From a checkpoint of a small masked image model: batches of 128.
Rows from block 9, named by matrix and row number. Rows with one number belong to one channel. Each number is 50 + 10 x the weight over its row's rms, rounded and kept within 0 to 99. All counts start at 0. After the name is the row's rms in percent of the matrix's.
# convs0: first 3x3 conv (model.blocks.9.convs.0.weight, 320x320x3x3), inputs 96-103, a 3x3 kernel for each
# convs1: second 3x3 conv (model.blocks.9.convs.1.weight, 320x320x3x3, transposed), outputs 96-103, a 3x3 kernel for each
convs0.165 135:74 51 57 55 62 49 44 39 48 59 54 29 35 35 31 54 58 51 48 59 48 46 49 47 51 49 44 66 70 62 57 72 40 51 33 37 41 40 34 58 57 40 45 37 37 62 55 49 71 55 59 42 51 74 49 50 49 58 51 57 63 57 51 43 52 41 55 57 56 41 51 59
convs0.166 055:45 26 37 86 99 70 59 69 48 45 53 47 48 47 56 53 40 44 46 48 52 48 50 57 52 49 54 54 62 43 63 53 37 44 39 46 37 49 51 49 54 52 52 49 44 59 54 47 61 66 55 59 58 50 43 38 38 75 54 50 66 65 58 48 44 37 46 54 51 48 48 43
convs0.167 126:52 57 53 50 51 53 52 55 47 56 65 79 43 44 48 47 32 44 41 40 47 40 55 49 48 62 62 50 50 64 47 55 64 49 57 69 55 50 61 56 42 63 37 37 63 53 34 54 62 67 44 69 72 41 53 51 51 51 38 44 66 50 49 50 47 41 52 55 48 48 53 46
convs0.168 089:52 50 40 56 70 47 55 59 43 31 29 24 36 39 51 42 61 62 38 51 54 56 38 53 39 37 58 57 74 68 62 38 44 40 60 60 48 58 40 31 52 64 51 61 58 53 49 56 36 43 64 46 69 63 45 34 40 63 45 52 62 58 54 41 44 42 52 60 50 45 52 40
convs0.169 055:25 28 26 70 99 60 52 79 50 41 46 50 47 50 48 50 52 55 48 54 50 58 58 53 45 48 54 63 53 33 75 73 39 42 41 34 44 49 40 54 51 42 60 52 47 60 57 49 63 67 55 62 52 64 40 39 40 71 50 56 84 64 50 48 53 42 56 67 47 44 57 44
convs0.170 082:44 50 39 44 53 47 44 63 47 64 71 59 39 49 45 35 42 42 51 50 48 69 78 52 56 63 50 40 35 29 58 74 44 39 51 42 44 47 38 60 53 32 69 68 57 45 44 45 54 38 43 32 30 48 51 50 50 42 47 49 45 48 49 53 48 54 50 58 48 41 48 44
convs0.171 112:53 56 65 49 45 63 50 44 43 37 52 49 68 82 61 59 53 51 50 59 53 52 42 47 56 53 54 56 70 69 68 89 74 66 73 75 46 47 56 34 48 52 36 33 55 51 46 50 39 16 34 46 44 53 43 49 53 39 26 46 49 50 60 48 44 49 56 40 50 47 54 45
convs0.172 077:39 34 35 53 87 42 38 44 42 48 43 55 48 50 46 51 45 37 55 53 51 55 46 56 46 41 47 46 41 31 55 57 56 34 40 55 79 29 60 77 44 40 51 43 21 56 57 52 62 51 57 63 46 57 43 51 44 61 53 45 59 71 46 45 59 47 50 68 53 43 47 35
convs0.173 127:43 44 57 56 37 66 54 27 68 38 44 56 56 52 55 53 57 51 52 70 59 56 45 45 52 28 48 42 38 54 39 59 68 42 60 66 75 58 51 50 46 42 38 47 51 54 22 37 52 34 40 46 65 53 37 57 47 52 47 42 51 50 46 49 64 49 54 51 43 61 21 50
convs0.174 079:48 45 48 70 74 46 54 52 45 47 42 50 49 42 49 52 46 48 51 55 47 48 60 52 49 52 54 53 62 52 43 43 41 40 53 46 57 64 41 78 67 42 69 47 53 64 34 49 55 42 41 50 44 44 26 24 35 49 35 57 48 33 45 51 56 54 65 75 60 49 58 52
convs0.175 081:43 46 42 53 49 42 52 42 41 35 42 35 33 55 44 46 54 46 57 41 48 37 32 38 41 43 41 78 57 74 72 50 73 62 63 72 51 51 50 60 39 51 55 34 47 47 48 57 46 77 69 42 42 49 33 31 45 42 32 38 60 50 57 44 53 52 52 66 54 49 58 48
convs0.176 115:41 50 43 59 58 60 58 50 48 56 50 51 36 40 47 51 42 41 49 60 53 47 54 46 47 47 44 59 68 63 68 81 75 65 75 66 55 73 73 41 42 59 42 34 50 54 62 47 57 57 51 57 36 57 50 29 37 50 38 48 45 59 61 43 46 47 54 56 56 49 52 54
convs0.177 117:52 55 49 54 49 41 48 44 64 53 55 46 46 38 69 43 34 45 53 56 44 53 46 45 57 47 47 50 58 51 51 64 47 64 53 31 56 38 49 61 74 76 58 38 43 61 32 43 35 42 37 46 44 42 57 49 46 60 48 53 34 37 50 58 55 42 55 50 43 56 45 46
convs0.178 113:54 46 47 47 43 34 44 42 34 59 53 62 43 43 64 50 41 37 38 44 57 29 40 67 42 36 51 77 50 33 87 57 19 87 55 36 50 47 28 49 60 42 48 45 41 56 62 71 63 80 95 53 56 66 50 36 48 54 37 50 47 35 48 42 45 57 33 42 68 45 39 60
convs0.179 076:44 42 41 44 57 54 39 52 62 52 51 52 49 42 48 53 54 47 57 61 45 59 67 46 52 41 44 31 55 61 40 56 47 48 58 67 68 48 59 79 62 76 77 34 60 47 42 40 57 39 50 41 35 59 41 33 35 46 24 42 57 43 45 49 53 40 47 63 50 24 38 39
convs0.180 115:45 29 47 40 45 50 53 70 69 62 58 52 44 33 42 60 54 43 55 46 49 49 50 49 48 51 42 53 59 28 55 51 27 25 25 36 71 58 52 73 69 62 60 64 41 55 34 51 53 58 62 62 85 56 51 49 41 48 41 40 58 51 45 44 49 48 43 52 52 43 52 56
convs0.181 125:59 55 55 54 54 59 40 45 46 34 26 28 48 55 51 46 47 43 41 51 49 48 50 49 42 50 54 58 68 55 24 40 24 66 67 57 50 48 52 63 67 99 56 56 60 49 59 56 78 37 25 60 42 43 38 34 51 65 52 50 50 48 47 55 51 51 60 54 46 55 49 45
convs0.182 120:48 57 57 35 59 52 43 74 57 44 44 42 30 48 43 56 51 51 48 46 47 49 43 48 46 60 46 39 59 45 46 66 52 51 49 45 46 42 52 57 28 50 48 49 47 42 47 54 53 40 54 57 62 40 42 39 41 50 45 43 74 61 63 59 58 69 49 37 54 35 42 41
convs0.183 123:57 55 39 42 42 39 41 46 40 58 50 53 54 62 59 53 59 57 46 43 46 47 42 48 52 61 54 47 68 46 35 46 28 29 40 33 17 34 42 36 51 54 36 43 28 57 71 63 34 55 50 47 46 65 49 48 50 60 63 59 56 56 62 57 55 58 53 46 54 46 40 49
convs0.184 085:63 68 58 59 57 64 51 50 52 32 45 46 62 64 70 46 45 48 54 51 56 55 55 52 52 42 44 29 47 51 30 44 52 49 43 45 61 58 61 62 58 82 34 25 58 75 60 38 70 48 35 57 62 47 53 53 45 64 53 38 48 50 44 52 46 52 47 48 51 45 44 48
convs0.185 114:56 64 61 66 63 60 49 37 47 43 56 53 41 42 48 50 47 52 57 68 61 43 48 51 29 24 42 42 30 32 60 54 57 72 62 83 86 72 64 63 55 51 35 46 53 47 32 47 57 48 45 55 58 51 55 53 45 45 42 35 38 58 38 45 61 51 45 59 55 37 45 41
convs0.186 070:43 32 36 71 92 45 57 73 46 46 52 62 53 43 52 52 42 56 52 51 47 59 55 54 43 44 49 61 62 45 65 57 47 47 44 52 69 53 42 77 61 53 66 56 37 60 53 42 64 61 39 60 72 47 54 34 40 62 37 40 59 60 47 43 55 39 51 69 54 42 55 41
convs1.165 122:51 45 42 54 53 49 53 41 56 34 45 37 57 56 30 51 49 29 52 50 48 42 37 33 33 41 54 39 63 64 57 59 45 57 49 41 52 52 27 55 58 17 49 43 18 43 37 30 67 36 45 55 39 51 35 45 59 40 42 40 57 59 48 45 37 38 45 39 26 51 46 49
convs1.166 070:42 42 45 43 41 45 48 50 52 51 45 42 65 69 37 60 73 39 47 41 50 32 11 23 36 21 28 52 48 45 52 53 46 49 48 39 48 52 42 62 64 38 43 46 39 50 47 58 45 28 36 51 43 41 32 40 43 61 51 27 68 68 39 52 45 53 38 11 32 43 32 42
convs1.167 105:44 60 61 46 48 50 43 56 48 54 56 54 53 59 54 35 30 50 42 45 53 46 39 54 48 55 49 35 38 45 33 50 40 43 48 32 52 29 35 41 50 58 67 84 71 38 19 43 37 34 49 56 98 61 41 49 50 53 58 57 44 46 53 37 40 61 50 54 51 47 51 51
convs1.168 088:56 49 43 74 57 51 40 46 57 46 43 47 48 39 36 50 58 40 58 51 44 39 39 42 51 48 45 54 54 43 53 50 58 42 55 45 44 49 48 51 60 49 57 46 47 23 68 66 68 28 52 48 31 48 40 55 51 58 56 39 53 57 47 46 40 37 47 35 40 51 47 50
convs1.169 076:46 43 48 51 46 51 54 53 52 46 47 40 58 66 38 54 58 34 41 37 47 25 17 19 32 21 29 48 55 44 52 50 38 46 42 38 59 52 37 59 55 35 47 40 42 51 38 51 50 12 41 50 48 56 34 39 41 63 48 22 63 69 33 43 27 37 33 16 26 46 36 56
convs1.170 090:43 43 53 38 37 34 43 38 42 49 51 51 52 51 54 53 60 49 52 50 48 53 47 45 54 60 54 58 60 50 55 29 42 43 41 40 82 51 44 72 44 50 61 51 64 58 44 41 54 26 50 61 46 48 62 51 55 67 56 55 56 62 59 50 51 51 54 50 50 53 56 52
convs1.171 118:55 65 54 31 50 44 49 50 52 58 49 61 52 43 49 50 53 66 60 51 57 45 49 42 56 54 57 65 36 60 40 27 35 61 48 54 47 47 47 37 33 54 57 54 58 57 48 60 52 68 61 73 57 66 52 50 47 33 38 32 50 57 49 54 54 55 55 56 46 52 54 49
convs1.172 074:49 42 46 46 42 47 51 48 53 47 50 44 63 63 33 55 55 35 45 48 48 34 34 36 34 35 42 52 57 53 52 43 42 51 45 42 40 36 43 53 65 34 42 39 29 45 70 64 39 33 52 43 40 56 37 48 55 54 29 38 58 53 43 47 42 50 27 28 42 43 44 54
convs1.173 128:47 64 58 63 60 63 61 56 63 56 61 65 50 51 51 52 54 55 49 68 51 58 63 48 53 51 52 41 63 56 53 60 61 60 57 62 46 35 81 46 56 44 32 63 25 36 40 72 48 66 54 51 65 49 41 52 27 54 42 53 54 59 60 67 83 50 64 63 54 62 52 49
convs1.174 074:48 43 48 47 40 50 53 46 51 51 48 47 44 57 44 38 42 47 49 44 44 43 20 23 46 26 31 47 42 46 49 40 38 40 43 39 51 51 44 52 48 35 49 37 37 58 34 40 54 33 44 55 26 62 52 44 47 54 43 21 57 63 41 55 53 44 53 25 31 55 38 52
convs1.175 086:37 42 48 37 43 55 45 53 54 40 40 36 31 46 25 44 45 39 51 48 52 49 33 42 53 52 51 32 38 48 43 53 30 48 42 42 49 40 49 41 47 50 37 38 40 47 25 68 29 21 64 48 44 56 46 37 53 47 58 38 51 58 62 45 43 37 51 53 53 53 50 44
convs1.176 117:58 71 61 58 63 63 62 52 58 49 49 42 46 43 58 48 57 61 64 58 52 56 51 54 56 44 56 59 44 63 61 22 63 59 52 76 35 37 56 41 48 48 48 37 44 45 52 57 53 66 56 53 50 47 54 59 52 43 52 40 49 47 44 43 47 49 43 36 41 43 46 48
convs1.177 112:45 49 55 27 48 54 31 47 49 40 48 53 51 55 72 51 45 41 52 47 49 42 45 55 46 42 56 51 38 39 54 48 39 57 47 32 57 42 44 56 66 95 43 34 21 41 55 50 50 42 51 41 33 29 27 63 65 34 61 65 41 59 62 45 57 49 44 51 58 47 47 47
convs1.178 118:42 52 41 65 43 25 57 44 26 48 50 56 44 44 48 50 48 54 45 56 53 34 54 62 43 54 53 50 53 39 56 48 27 63 45 52 50 56 51 47 51 43 38 61 46 52 62 50 37 54 43 50 54 41 41 50 67 40 53 78 36 56 71 50 66 66 45 69 76 50 62 60
convs1.179 079:45 50 56 44 48 56 44 45 48 45 46 46 44 49 42 50 57 43 60 48 54 53 22 39 56 27 46 49 46 50 62 35 42 63 42 45 56 34 63 55 37 55 37 26 53 32 52 70 38 41 69 53 37 70 62 39 50 59 31 42 54 49 57 43 53 48 44 31 35 40 28 39
convs1.180 114:48 37 55 50 49 50 56 40 47 40 49 46 41 44 48 52 52 43 60 57 47 64 54 46 57 60 54 51 46 46 66 47 26 69 40 35 46 55 41 46 44 44 64 45 51 64 44 52 62 37 68 64 62 68 58 58 44 67 68 53 60 64 61 58 48 50 62 63 60 59 73 67
convs1.181 102:41 42 44 45 45 48 43 50 50 59 51 56 52 39 42 47 49 46 55 54 55 48 49 44 61 58 64 58 49 52 45 47 49 68 50 49 45 42 52 52 58 79 48 43 57 42 52 54 08 00 15 47 52 44 53 53 51 43 28 40 54 60 50 40 45 43 45 35 37 40 42 47
convs1.182 124:54 57 54 47 49 51 42 26 39 58 33 50 50 46 64 46 41 58 53 38 59 55 47 59 47 42 55 51 56 59 48 46 47 36 13 43 40 36 59 44 38 54 68 38 50 57 47 63 37 61 56 54 47 50 45 02 37 65 69 64 83 96 78 63 53 69 58 56 60 41 41 43
convs1.183 105:40 46 44 42 41 48 47 55 53 42 46 48 45 46 47 55 50 53 47 41 46 47 46 47 55 55 55 41 26 44 47 38 46 66 63 52 36 38 51 54 53 62 45 41 40 52 25 32 50 35 21 30 25 21 53 34 46 51 43 43 58 57 58 40 38 46 26 36 37 42 44 57
convs1.184 104:52 53 41 52 57 51 54 46 53 52 54 54 65 58 58 47 34 28 49 48 54 45 43 48 43 37 39 55 59 64 50 49 62 68 66 67 43 44 34 52 51 49 61 49 35 59 55 43 52 60 46 62 64 37 59 57 59 55 58 61 57 54 62 51 45 40 52 42 37 42 39 37
convs1.185 097:54 46 43 60 61 62 64 60 65 44 48 47 56 54 48 61 61 55 52 56 54 44 55 51 53 54 59 42 62 38 54 52 40 57 47 57 44 38 58 48 45 55 40 40 37 37 30 59 48 34 46 50 65 59 55 69 45 53 63 46 39 37 40 50 38 42 45 51 52 52 55 54
convs1.186 075:45 45 51 44 41 49 46 48 51 38 43 42 57 57 34 52 52 32 53 40 50 26 12 26 27 15 37 44 53 45 50 51 42 50 44 43 40 43 38 54 58 38 42 33 42 37 30 46 46 27 44 52 63 62 45 45 41 58 45 21 60 67 37 41 37 34 29 18 22 50 35 49