Rows from block 4 of a small masked image model, named by matrix and row number. Rows with one number belong to one channel. Each number is 500 + 50 x the weight over its row's rms, rounded and kept within 0 to 999. All counts start at 0. Numbers have three digits each. After the name is the row's rms in percent of the matrix's.
After each channel's rows are labels from the 100 images, of 14976, where the channel reaches its highest value: "top examples" is what is common among them; "colour at peak" is the nearest of a few named colours to the mean colour under the peak. Only what is clearly more common there than usual is listed. The data: aerial photos of the United States (SatlasPretrain).
# convs0: first 3x3 conv, stride 2 (model.blocks.4.convs.0.weight, 160x80x3x3, each kernel summed), inputs 0-79
# convs1: second 3x3 conv (model.blocks.4.convs.1.weight, 160x160x3x3, transposed, each kernel summed), outputs 0-79

convs0.32 136:505537468457496500631518442487509523577518433482560522458464427531560482461520491566531506526475552530457633507500594505536488466539513537472581511548445446467495515494508582519525524479465458405488513497488459512591379515604461646524476463
convs1.32 090:482444615498451518480436424469452430434599536503462493586516479439460509530601532407493523434495485477381484437424457467486437552465477469493466466520476469453515441390554444475440523443523504471456464409534462532514477494530476391534482529
top examples: building
colour at peak: white; pink

convs0.14 105:545489609517470488405526520488485514571531489370544476562479454516474520488587514473450473521473495392457511480523482470552450462531476525484566435405501525421611556570545613450504498587504485491487418493473455488549547495490558462390508532
convs1.14 108:509490496571539545486396480482447447557521545505547399544525519480451484548501466542508457382527547425460383546552443428451449396375529518482548507462508512484336495469545456487487384524474464405543506478534443523606517470564487548496492433
top examples: building
colour at peak: grey

convs0.17 095:469437448432466549536451533469535534497502473497474542485478439589498480508621530483497550518567576387525456530440491477447440547489622457482484532549442505550396448501411495463469477484472520525480454535486536356447556429486473450476558429
convs1.17 096:518574517449513493593408480469561452402546470521485434534521561478451593517467472547462463460514527510462521367472446490538546415476420438480413433564457552435457529462494530563444445557384524542519528433388527483498443613514497490442523464
top examples: building
colour at peak: grey

convs0.43 084:489458562500515508501513457515433458481525500342480449443484387466485499523422460423614515549404499488383480463506506477531532441509545494440492503440489556460466490625480537429516507549461428512469483507532485558480515404507503511512485620
convs1.43 083:487500628564493560592513501538456452453557506571411487500508443473467470576446553567500498449526460492531517658533513513545448506460554526470484520551483513478611536479611469486511501444512454383578465499616470470521490496593567402539493525
top examples: building
colour at peak: pink

convs0.153 112:543512450546552484550518508509543514580527503454499479480523426541464476461570428478525476512415411540532715531494523473487478475494461568471582507505496528368437483538560522484449582455499443518485463502520490424527453489552473534427483418
convs1.153 096:558587602587556519497400440434515437590567538499546496520525451444488459575546488479512483455514518487431483569525565502589400414371521530511565485571486606525485506500573350480486470548559500461487497505437419431543563488507483514498527553
top examples: building
colour at peak: white

convs0.1 060:472461405493499440551556387452527471561507425501546495434551491494459389504533384593492492469561506571412447462439523517451520473463464428442470468550432457452492479548505421474472474501432454407557507513471454489477568543538467531494435431
convs1.1 101:468464465535480454616529532555643470566457570413470551460528450534457486485461554405549510583474555503452561450545464433459490426428512504552434545554534452406476527527460502451484488421482493459448520517507382514539521546466545454476465561
top examples: building
colour at peak: grey

convs0.144 086:461477533548528479569511471459495474524551492471426473523554526460466484544454473538509556547479510540586593560514478475404331390549552471559513425501512545490429488419401467451471502466545408472543538501523495473496500412472488517440455410
convs1.144 092:519530477516581509435500472506502466473535487524486509508556578442454507484534473480506451427556429457495468482501590508589463502362599509517592490518540470580483514408500516546554522550484516498388465522484429498471489460460556484513527477
top examples: building
colour at peak: grey

convs0.83 096:457622472507461460573516542478541480489498469528562510461409495548485549431451477507561462651514567485421486498457459456480344543575506537499427451498455436535521518495546515476480454534515472460525532488491420451466504385576481535441471476
convs1.83 112:467450389491512515528481498536605487482555471302482568485536506535436467507564532430555508451456533490469524439494477398468477433489508521535400515536489506412491529605490526535472496459467582476507486469498440576573464544482506548543479465
top examples: building
colour at peak: grey

convs0.123 113:598553517509533523416565517551474486446588544525515527601527538433522525493601534480569517471447485590549605488468432523538472489532549570481513480484620468441550538513620537476444606476481447531510538434482503477489545516555524540505478569
convs1.123 091:643473569611524529490438504480514517545549498481545500496501460500472488498523531528543505485532459458499506595485551496410435491520491557519497543548557548550527487417566366509541468463485520373489468592649476506531542443503501581427481553
top examples: building
colour at peak: white

convs0.4 122:513486563526573505489499523459547463539521481513483494402498435576417491457504457498513429604500554459395481492550517436521590499530549588367529442475482544474493499631439498454520495554441441541495503474487502524434460431482490499508532635
convs1.4 103:423485432540540530578451461516463494491539379451482465502421565536485427493550498651460476535528470493480404493463383531449450497455542462485360519518472483523427481582495494539464458392487537509594505496520496498563491544525442568514528481
top examples: building
colour at peak: grey

convs0.158 096:440593496491428499519504455523514531461423465464481501529426418519527534476404599487488572453485518418448625439465498506577532493444434483382451482545547477516544397461472513530508506446507462430505473456499555445471553478533495575538418574
convs1.158 096:562494555509475487468425504547493531441539497490533533387473494485466529500449475469550463496469396539557415552517546447383462490459482552347562503477477527431600462518513512435609466450586520507474415485549463481487513489475523517435481511
top examples: building
colour at peak: pink; white

convs0.36 077:529563546513470494609454493446564457467445422447511503432499432487405520469624434450525452525514557453465436526466461467497470515512511479451524394415491562573461495578401544516479493574473527504470510452565512380493529439464512531471546444
convs1.36 086:469525561518562566491442497421586479529448409542543435425533542561522577418479461469465437481493476501449455429470401550525558534481455506478400497423461494580461492576468480544534516455442493468476439466526524419454504497487534570515521476
top examples: building
colour at peak: grey

convs0.61 080:567420453584532477476348608447527492470484431543503582540528493503429476535519453441509550586505498456466443586473512544449457450471659463473451473471458552536502458454484459508527405531491537489489546459481480416465443539469496487472501493
convs1.61 104:477456529490522531526368483500514492579525444492517445471495373533465585486543482478465468351525559475475458460501466472454527443393532531467500486464506481534454638520451507527497432555351459450497502490494459494509466497486438485675536501
top examples: building
colour at peak: black

convs0.120 096:515508524533439478604506506543584412460424480565571529439521452479581433550545552480481505553574459442551483508443447517611616609487547539460453455421460575479508511539543502498466432515541518428461512433519517540491524518565424519512521540
convs1.120 098:460509491496509512560497506585526438554579468519461454504444424537393508491558466490496465448489588551457514445515452419361491419419516550468483518473547467485446525529407544498465402510490538502473520514463423521553518447443501480540473519
top examples: building
colour at peak: grey

convs0.154 105:458562518445511484472483475541500390440523462475531545407464501552438394448451469505569541526483510487479444540374477457496449491542598521447378411516407439513403540485537404480479545510527491501564570443500451473513540524516528481514458541
convs1.154 096:450511520461402523466614483586451498465540506519450502434490439453471504469520495504514470479481552575512545583503522497457486507404511540534442528510502465510592604472399547515521413513443540561431503609483519502505511498535548514543550518
top examples: building
colour at peak: black

convs0.19 128:596563537490501519524540485592472480474571535517537487612419567600522456452551549485528565520494532550460537562499532496537470519512574503491537497559600446567591503521620503519532576469530523486479499499417492555558559521580587562550519546
convs1.19 098:573451529570437532502471514378497454472516481475480519535547471504498522535600537497583521504522403497495488497451515493465469505545501419491503493529536509480521492227532214503446530449480511455489490564607489500545490487532472468445486525
top examples: building
colour at peak: white; pink

convs0.112 118:461504475489520534516431459452478483448621480483448541555569490582416592435414534456534576539474420512442502575512475488479414519451540536443455546517494543547412413517459552517509450502439506555511510490559427480570478566525519490525390425
convs1.112 135:472507547462532457524556539467512441531481480519501455513557508526519558454558415582350477534542509481433519305443363477431466430404397501544442476363471531502444475530502504480426447531563493521527557506491474534540568533453426519447535468
top examples: building
colour at peak: grey

convs0.23 082:526516434447419458572464498424502453601498491449546471515456442550452500478490542565467578492498518468473524457518509508508499387584553466413537478509464471481427557571439596507433516471441528502470505532478465335456497537402474480478536572
convs1.23 076:467532493499523480550421525445474480535477520498430610520570500462500478506495516605397553408548492535385501387476395495523488532434452470443439472383614467518560474532491491491445480494415446555440532511579521487527511606458505399481443543
top examples: building
colour at peak: grey

convs0.86 088:431531559508467504391454453468459428463480472472512521434505450454396485421467486420572484539475546455347445485543520508503539449462508527429499472419457476469513498588495525466455432525443498493520490541501404586464504424465467481509537621
convs1.86 088:416396346539528513567525508538432499591533524477511523515558534505501435496543572467548529497503474442464461564534493529442566471502538514496450516576472457521347496521525462502506522385467466407653492498533562502547480514530538538546492461
top examples: building
colour at peak: grey

convs0.114 087:633586313555543505460560479434509491473472464482469583453400461433468523476515510501523536570499487475494569452482526429484471548469540543449476406489474566465461490468462488477465508545530499523542504493504455379478526427492498544451524418
convs1.114 092:549475519547499522534370460519563502516501513527549579427461452540504498480366493529500468463504526463455548404543555489480485523421487580467500557506616466515496521452442459409532541581477462446405523565478430516472522584538471386553527476
top examples: building
colour at peak: pink

convs0.150 079:482507538533489520593468394541463453477570468441438500451473455549525583486467510536522489610566591496442410563471514500550513467588516494490396504547460533673552471521406515529513469501479468475511575579513497537508490438474499524541545501
convs1.150 097:516476602517454551522439523429539524435544522594510491483543435531521502499487513482503614497509472498495530658582635523521547552521571506472545464513478583528564630468553458478501507489461472422543455603528542449476496522524581460616509510
top examples: building
colour at peak: black

convs0.11 118:471549424535487515501496458410474491465500520629517497470394474490467534444440472501543492522472446456397558418527483447393588560541460421547516537492500578557449532474507425529474510465458430562561434419484482452473500486456520483443501393
convs1.11 123:509468582564541567471410458461447467512509481543495522469452552489457483522488504649453454416463493438502432474463602496506400484392516509428498477582485475467393463531488480514543500540503486471533453487480448528519507494523547485497467322
top examples: building
colour at peak: grey

convs0.75 071:461430410505471474560516406454484478498544432518527471479430460540532512442373519542518473513474515529494454465508589475483502357480544496503513488507485441464381489495493514474482472515420468548520424521623452498577477554433486614535446436
convs1.75 098:453495456451461474439435500397478452459442499511468541567494521361469532496449529464479454419417449503479560489474439534512503516418532399530499455479534489462533442306488337420483472553473423492478471460537474505499523541461513500477441449
top examples: building
colour at peak: grey

convs0.70 087:551458437555412451601515433404505518551532511411571556412515475481492462449446507503476524505508542478512565396523529522457557402465571413495560443562428438519392486498443492470506469435435434479536534512534489523535489428443499471455522468
convs1.70 104:486504547494540496430391519379531455631513519469549456594547479384565507473450535528409507426576526477459504547507425495552484464468481457505457494456534482505526486554512338470450491478354371466483476520512543492493567523444448502521426465
top examples: building
colour at peak: black

convs0.40 088:490483447441441500636462586487562592557450458538394573522491417511546519493526573492480591521567469513462459468499508463528515534427530473436398535494462449505510501374417548486518469521475537463513499530530543440438545572489544437471461461
convs1.40 094:424485503466498382481535476456584490466446377516447530470541629496434464490559482521546532472535479506517513421445369452480511495501386435488533449450524499482475509455514562577388466517407534528466453448458509525536475568501449496406463534
top examples: building
colour at peak: grey

convs0.52 114:463613498464561486494470449431478532515413514444573531424467476532461517493526485481350454457441476512505583479491446461468439528495358536470476450436530476465453461610513451477544482462503483480548487461526475444495444564533379495423495484
convs1.52 082:520548583571483442527527446532528570507543567466565509451446435485534587507430423482512511569434536471535501578566618541556535499463476486476556511547502530465523542518550415450479618472518567435549540447506516404538522462606528476447484548
top examples: building
colour at peak: white; pink

convs0.34 075:478462548461482488425588433545482436473465402456548516435473440508540499551437529539548532513444498435354397500526472484507524511458488477528494513553515525419442508434501442452546553415558460437472372551462430578450540474500479510553496526
convs1.34 092:493529487502511514454572547576442428587600499453521418470443491466518405460510499411485533448467490539540509510602608382442442472441620507492513556556479537466498530461455484440509414516506544466564443492515427524487523412520483488523474422
top examples: building
colour at peak: grey

convs0.132 090:516569452578515440619433447485454544609518500455542525438434509516470478458527471480496563549496517504426519531480457403435478467474494434432480382531419449506496392564509458539473449461522456420415517540514380541458510472491488519494502500
convs1.132 109:480463435518489509566444522487465508412504548486550479494595382487535485434495507494418479534473543478569468504532508503439451476486526513424486504471489500453468476612388524412515438477504382483495512460551480501535522469432516543563536454
top examples: building
colour at peak: black

convs0.157 080:540481430470577469561465431446557454455517565479433566495551465438389462503504359490520552467479518514455531431551543502524495561513536370440474481465502493471469509540486455562393507524369476464489509479578469446462478498479582452502483535
convs1.157 121:451516408490558452517443445483506464528594516468518532501516549566591572565557538503526504474478477492393510269450414473438550515501382484510430450539463511481515463490532464517422476426503521429400505457453409501537446569443470435583470623
top examples: building
colour at peak: grey

convs0.100 097:522461516441503522565473466531502476457536467410433514496449407502512525416460493447531479595546472474341550463505507566527617429436490420418485539492502435534501532587532581475444471530439416467483531514469495568511491471462483448559457449
convs1.100 084:492478438514527476440488472473478422521446445474534380542488503398490454495566486437456549354468559585532552582522417461467413481464591475525429479484573463489515399471506446465431395519486481533438502522495498484503565458498453498441443439
top examples: building
colour at peak: grey

convs0.111 079:544571457629528507515527468441508454464459386421423477452386439578503477392471540523472526474501557459460408463509550453446467519527472517441495420528497454419488419413481442502469537452501464430480569542443525459550526522515464527515488530
convs1.111 114:473479495471410489493462507408512448406445467514480526530485491371457496448457469492517436448403413510464484499490497461405447464445525424453486458495441522504475447340491456311507442477471451516484435478524485436471508499468507519443457506
top examples: crop field
colour at peak: grey

convs0.2 100:451560478496473523480493495463491470521529538453518511474366482441433530442460500448553586485483461502527540466491492441413456509533399378511513611442491497369445481534487468481460538494600421463462403546436440439511423494523511462502498520
convs1.2 092:455519457535529495522531427417468525541468443608442440492472551510520471446443505514434442525426462468523456488485615597543544552497493462560505450623510508433443506500509413518497599493449475472587527475500535458519504496552532494433464433
top examples: building
colour at peak: pink; white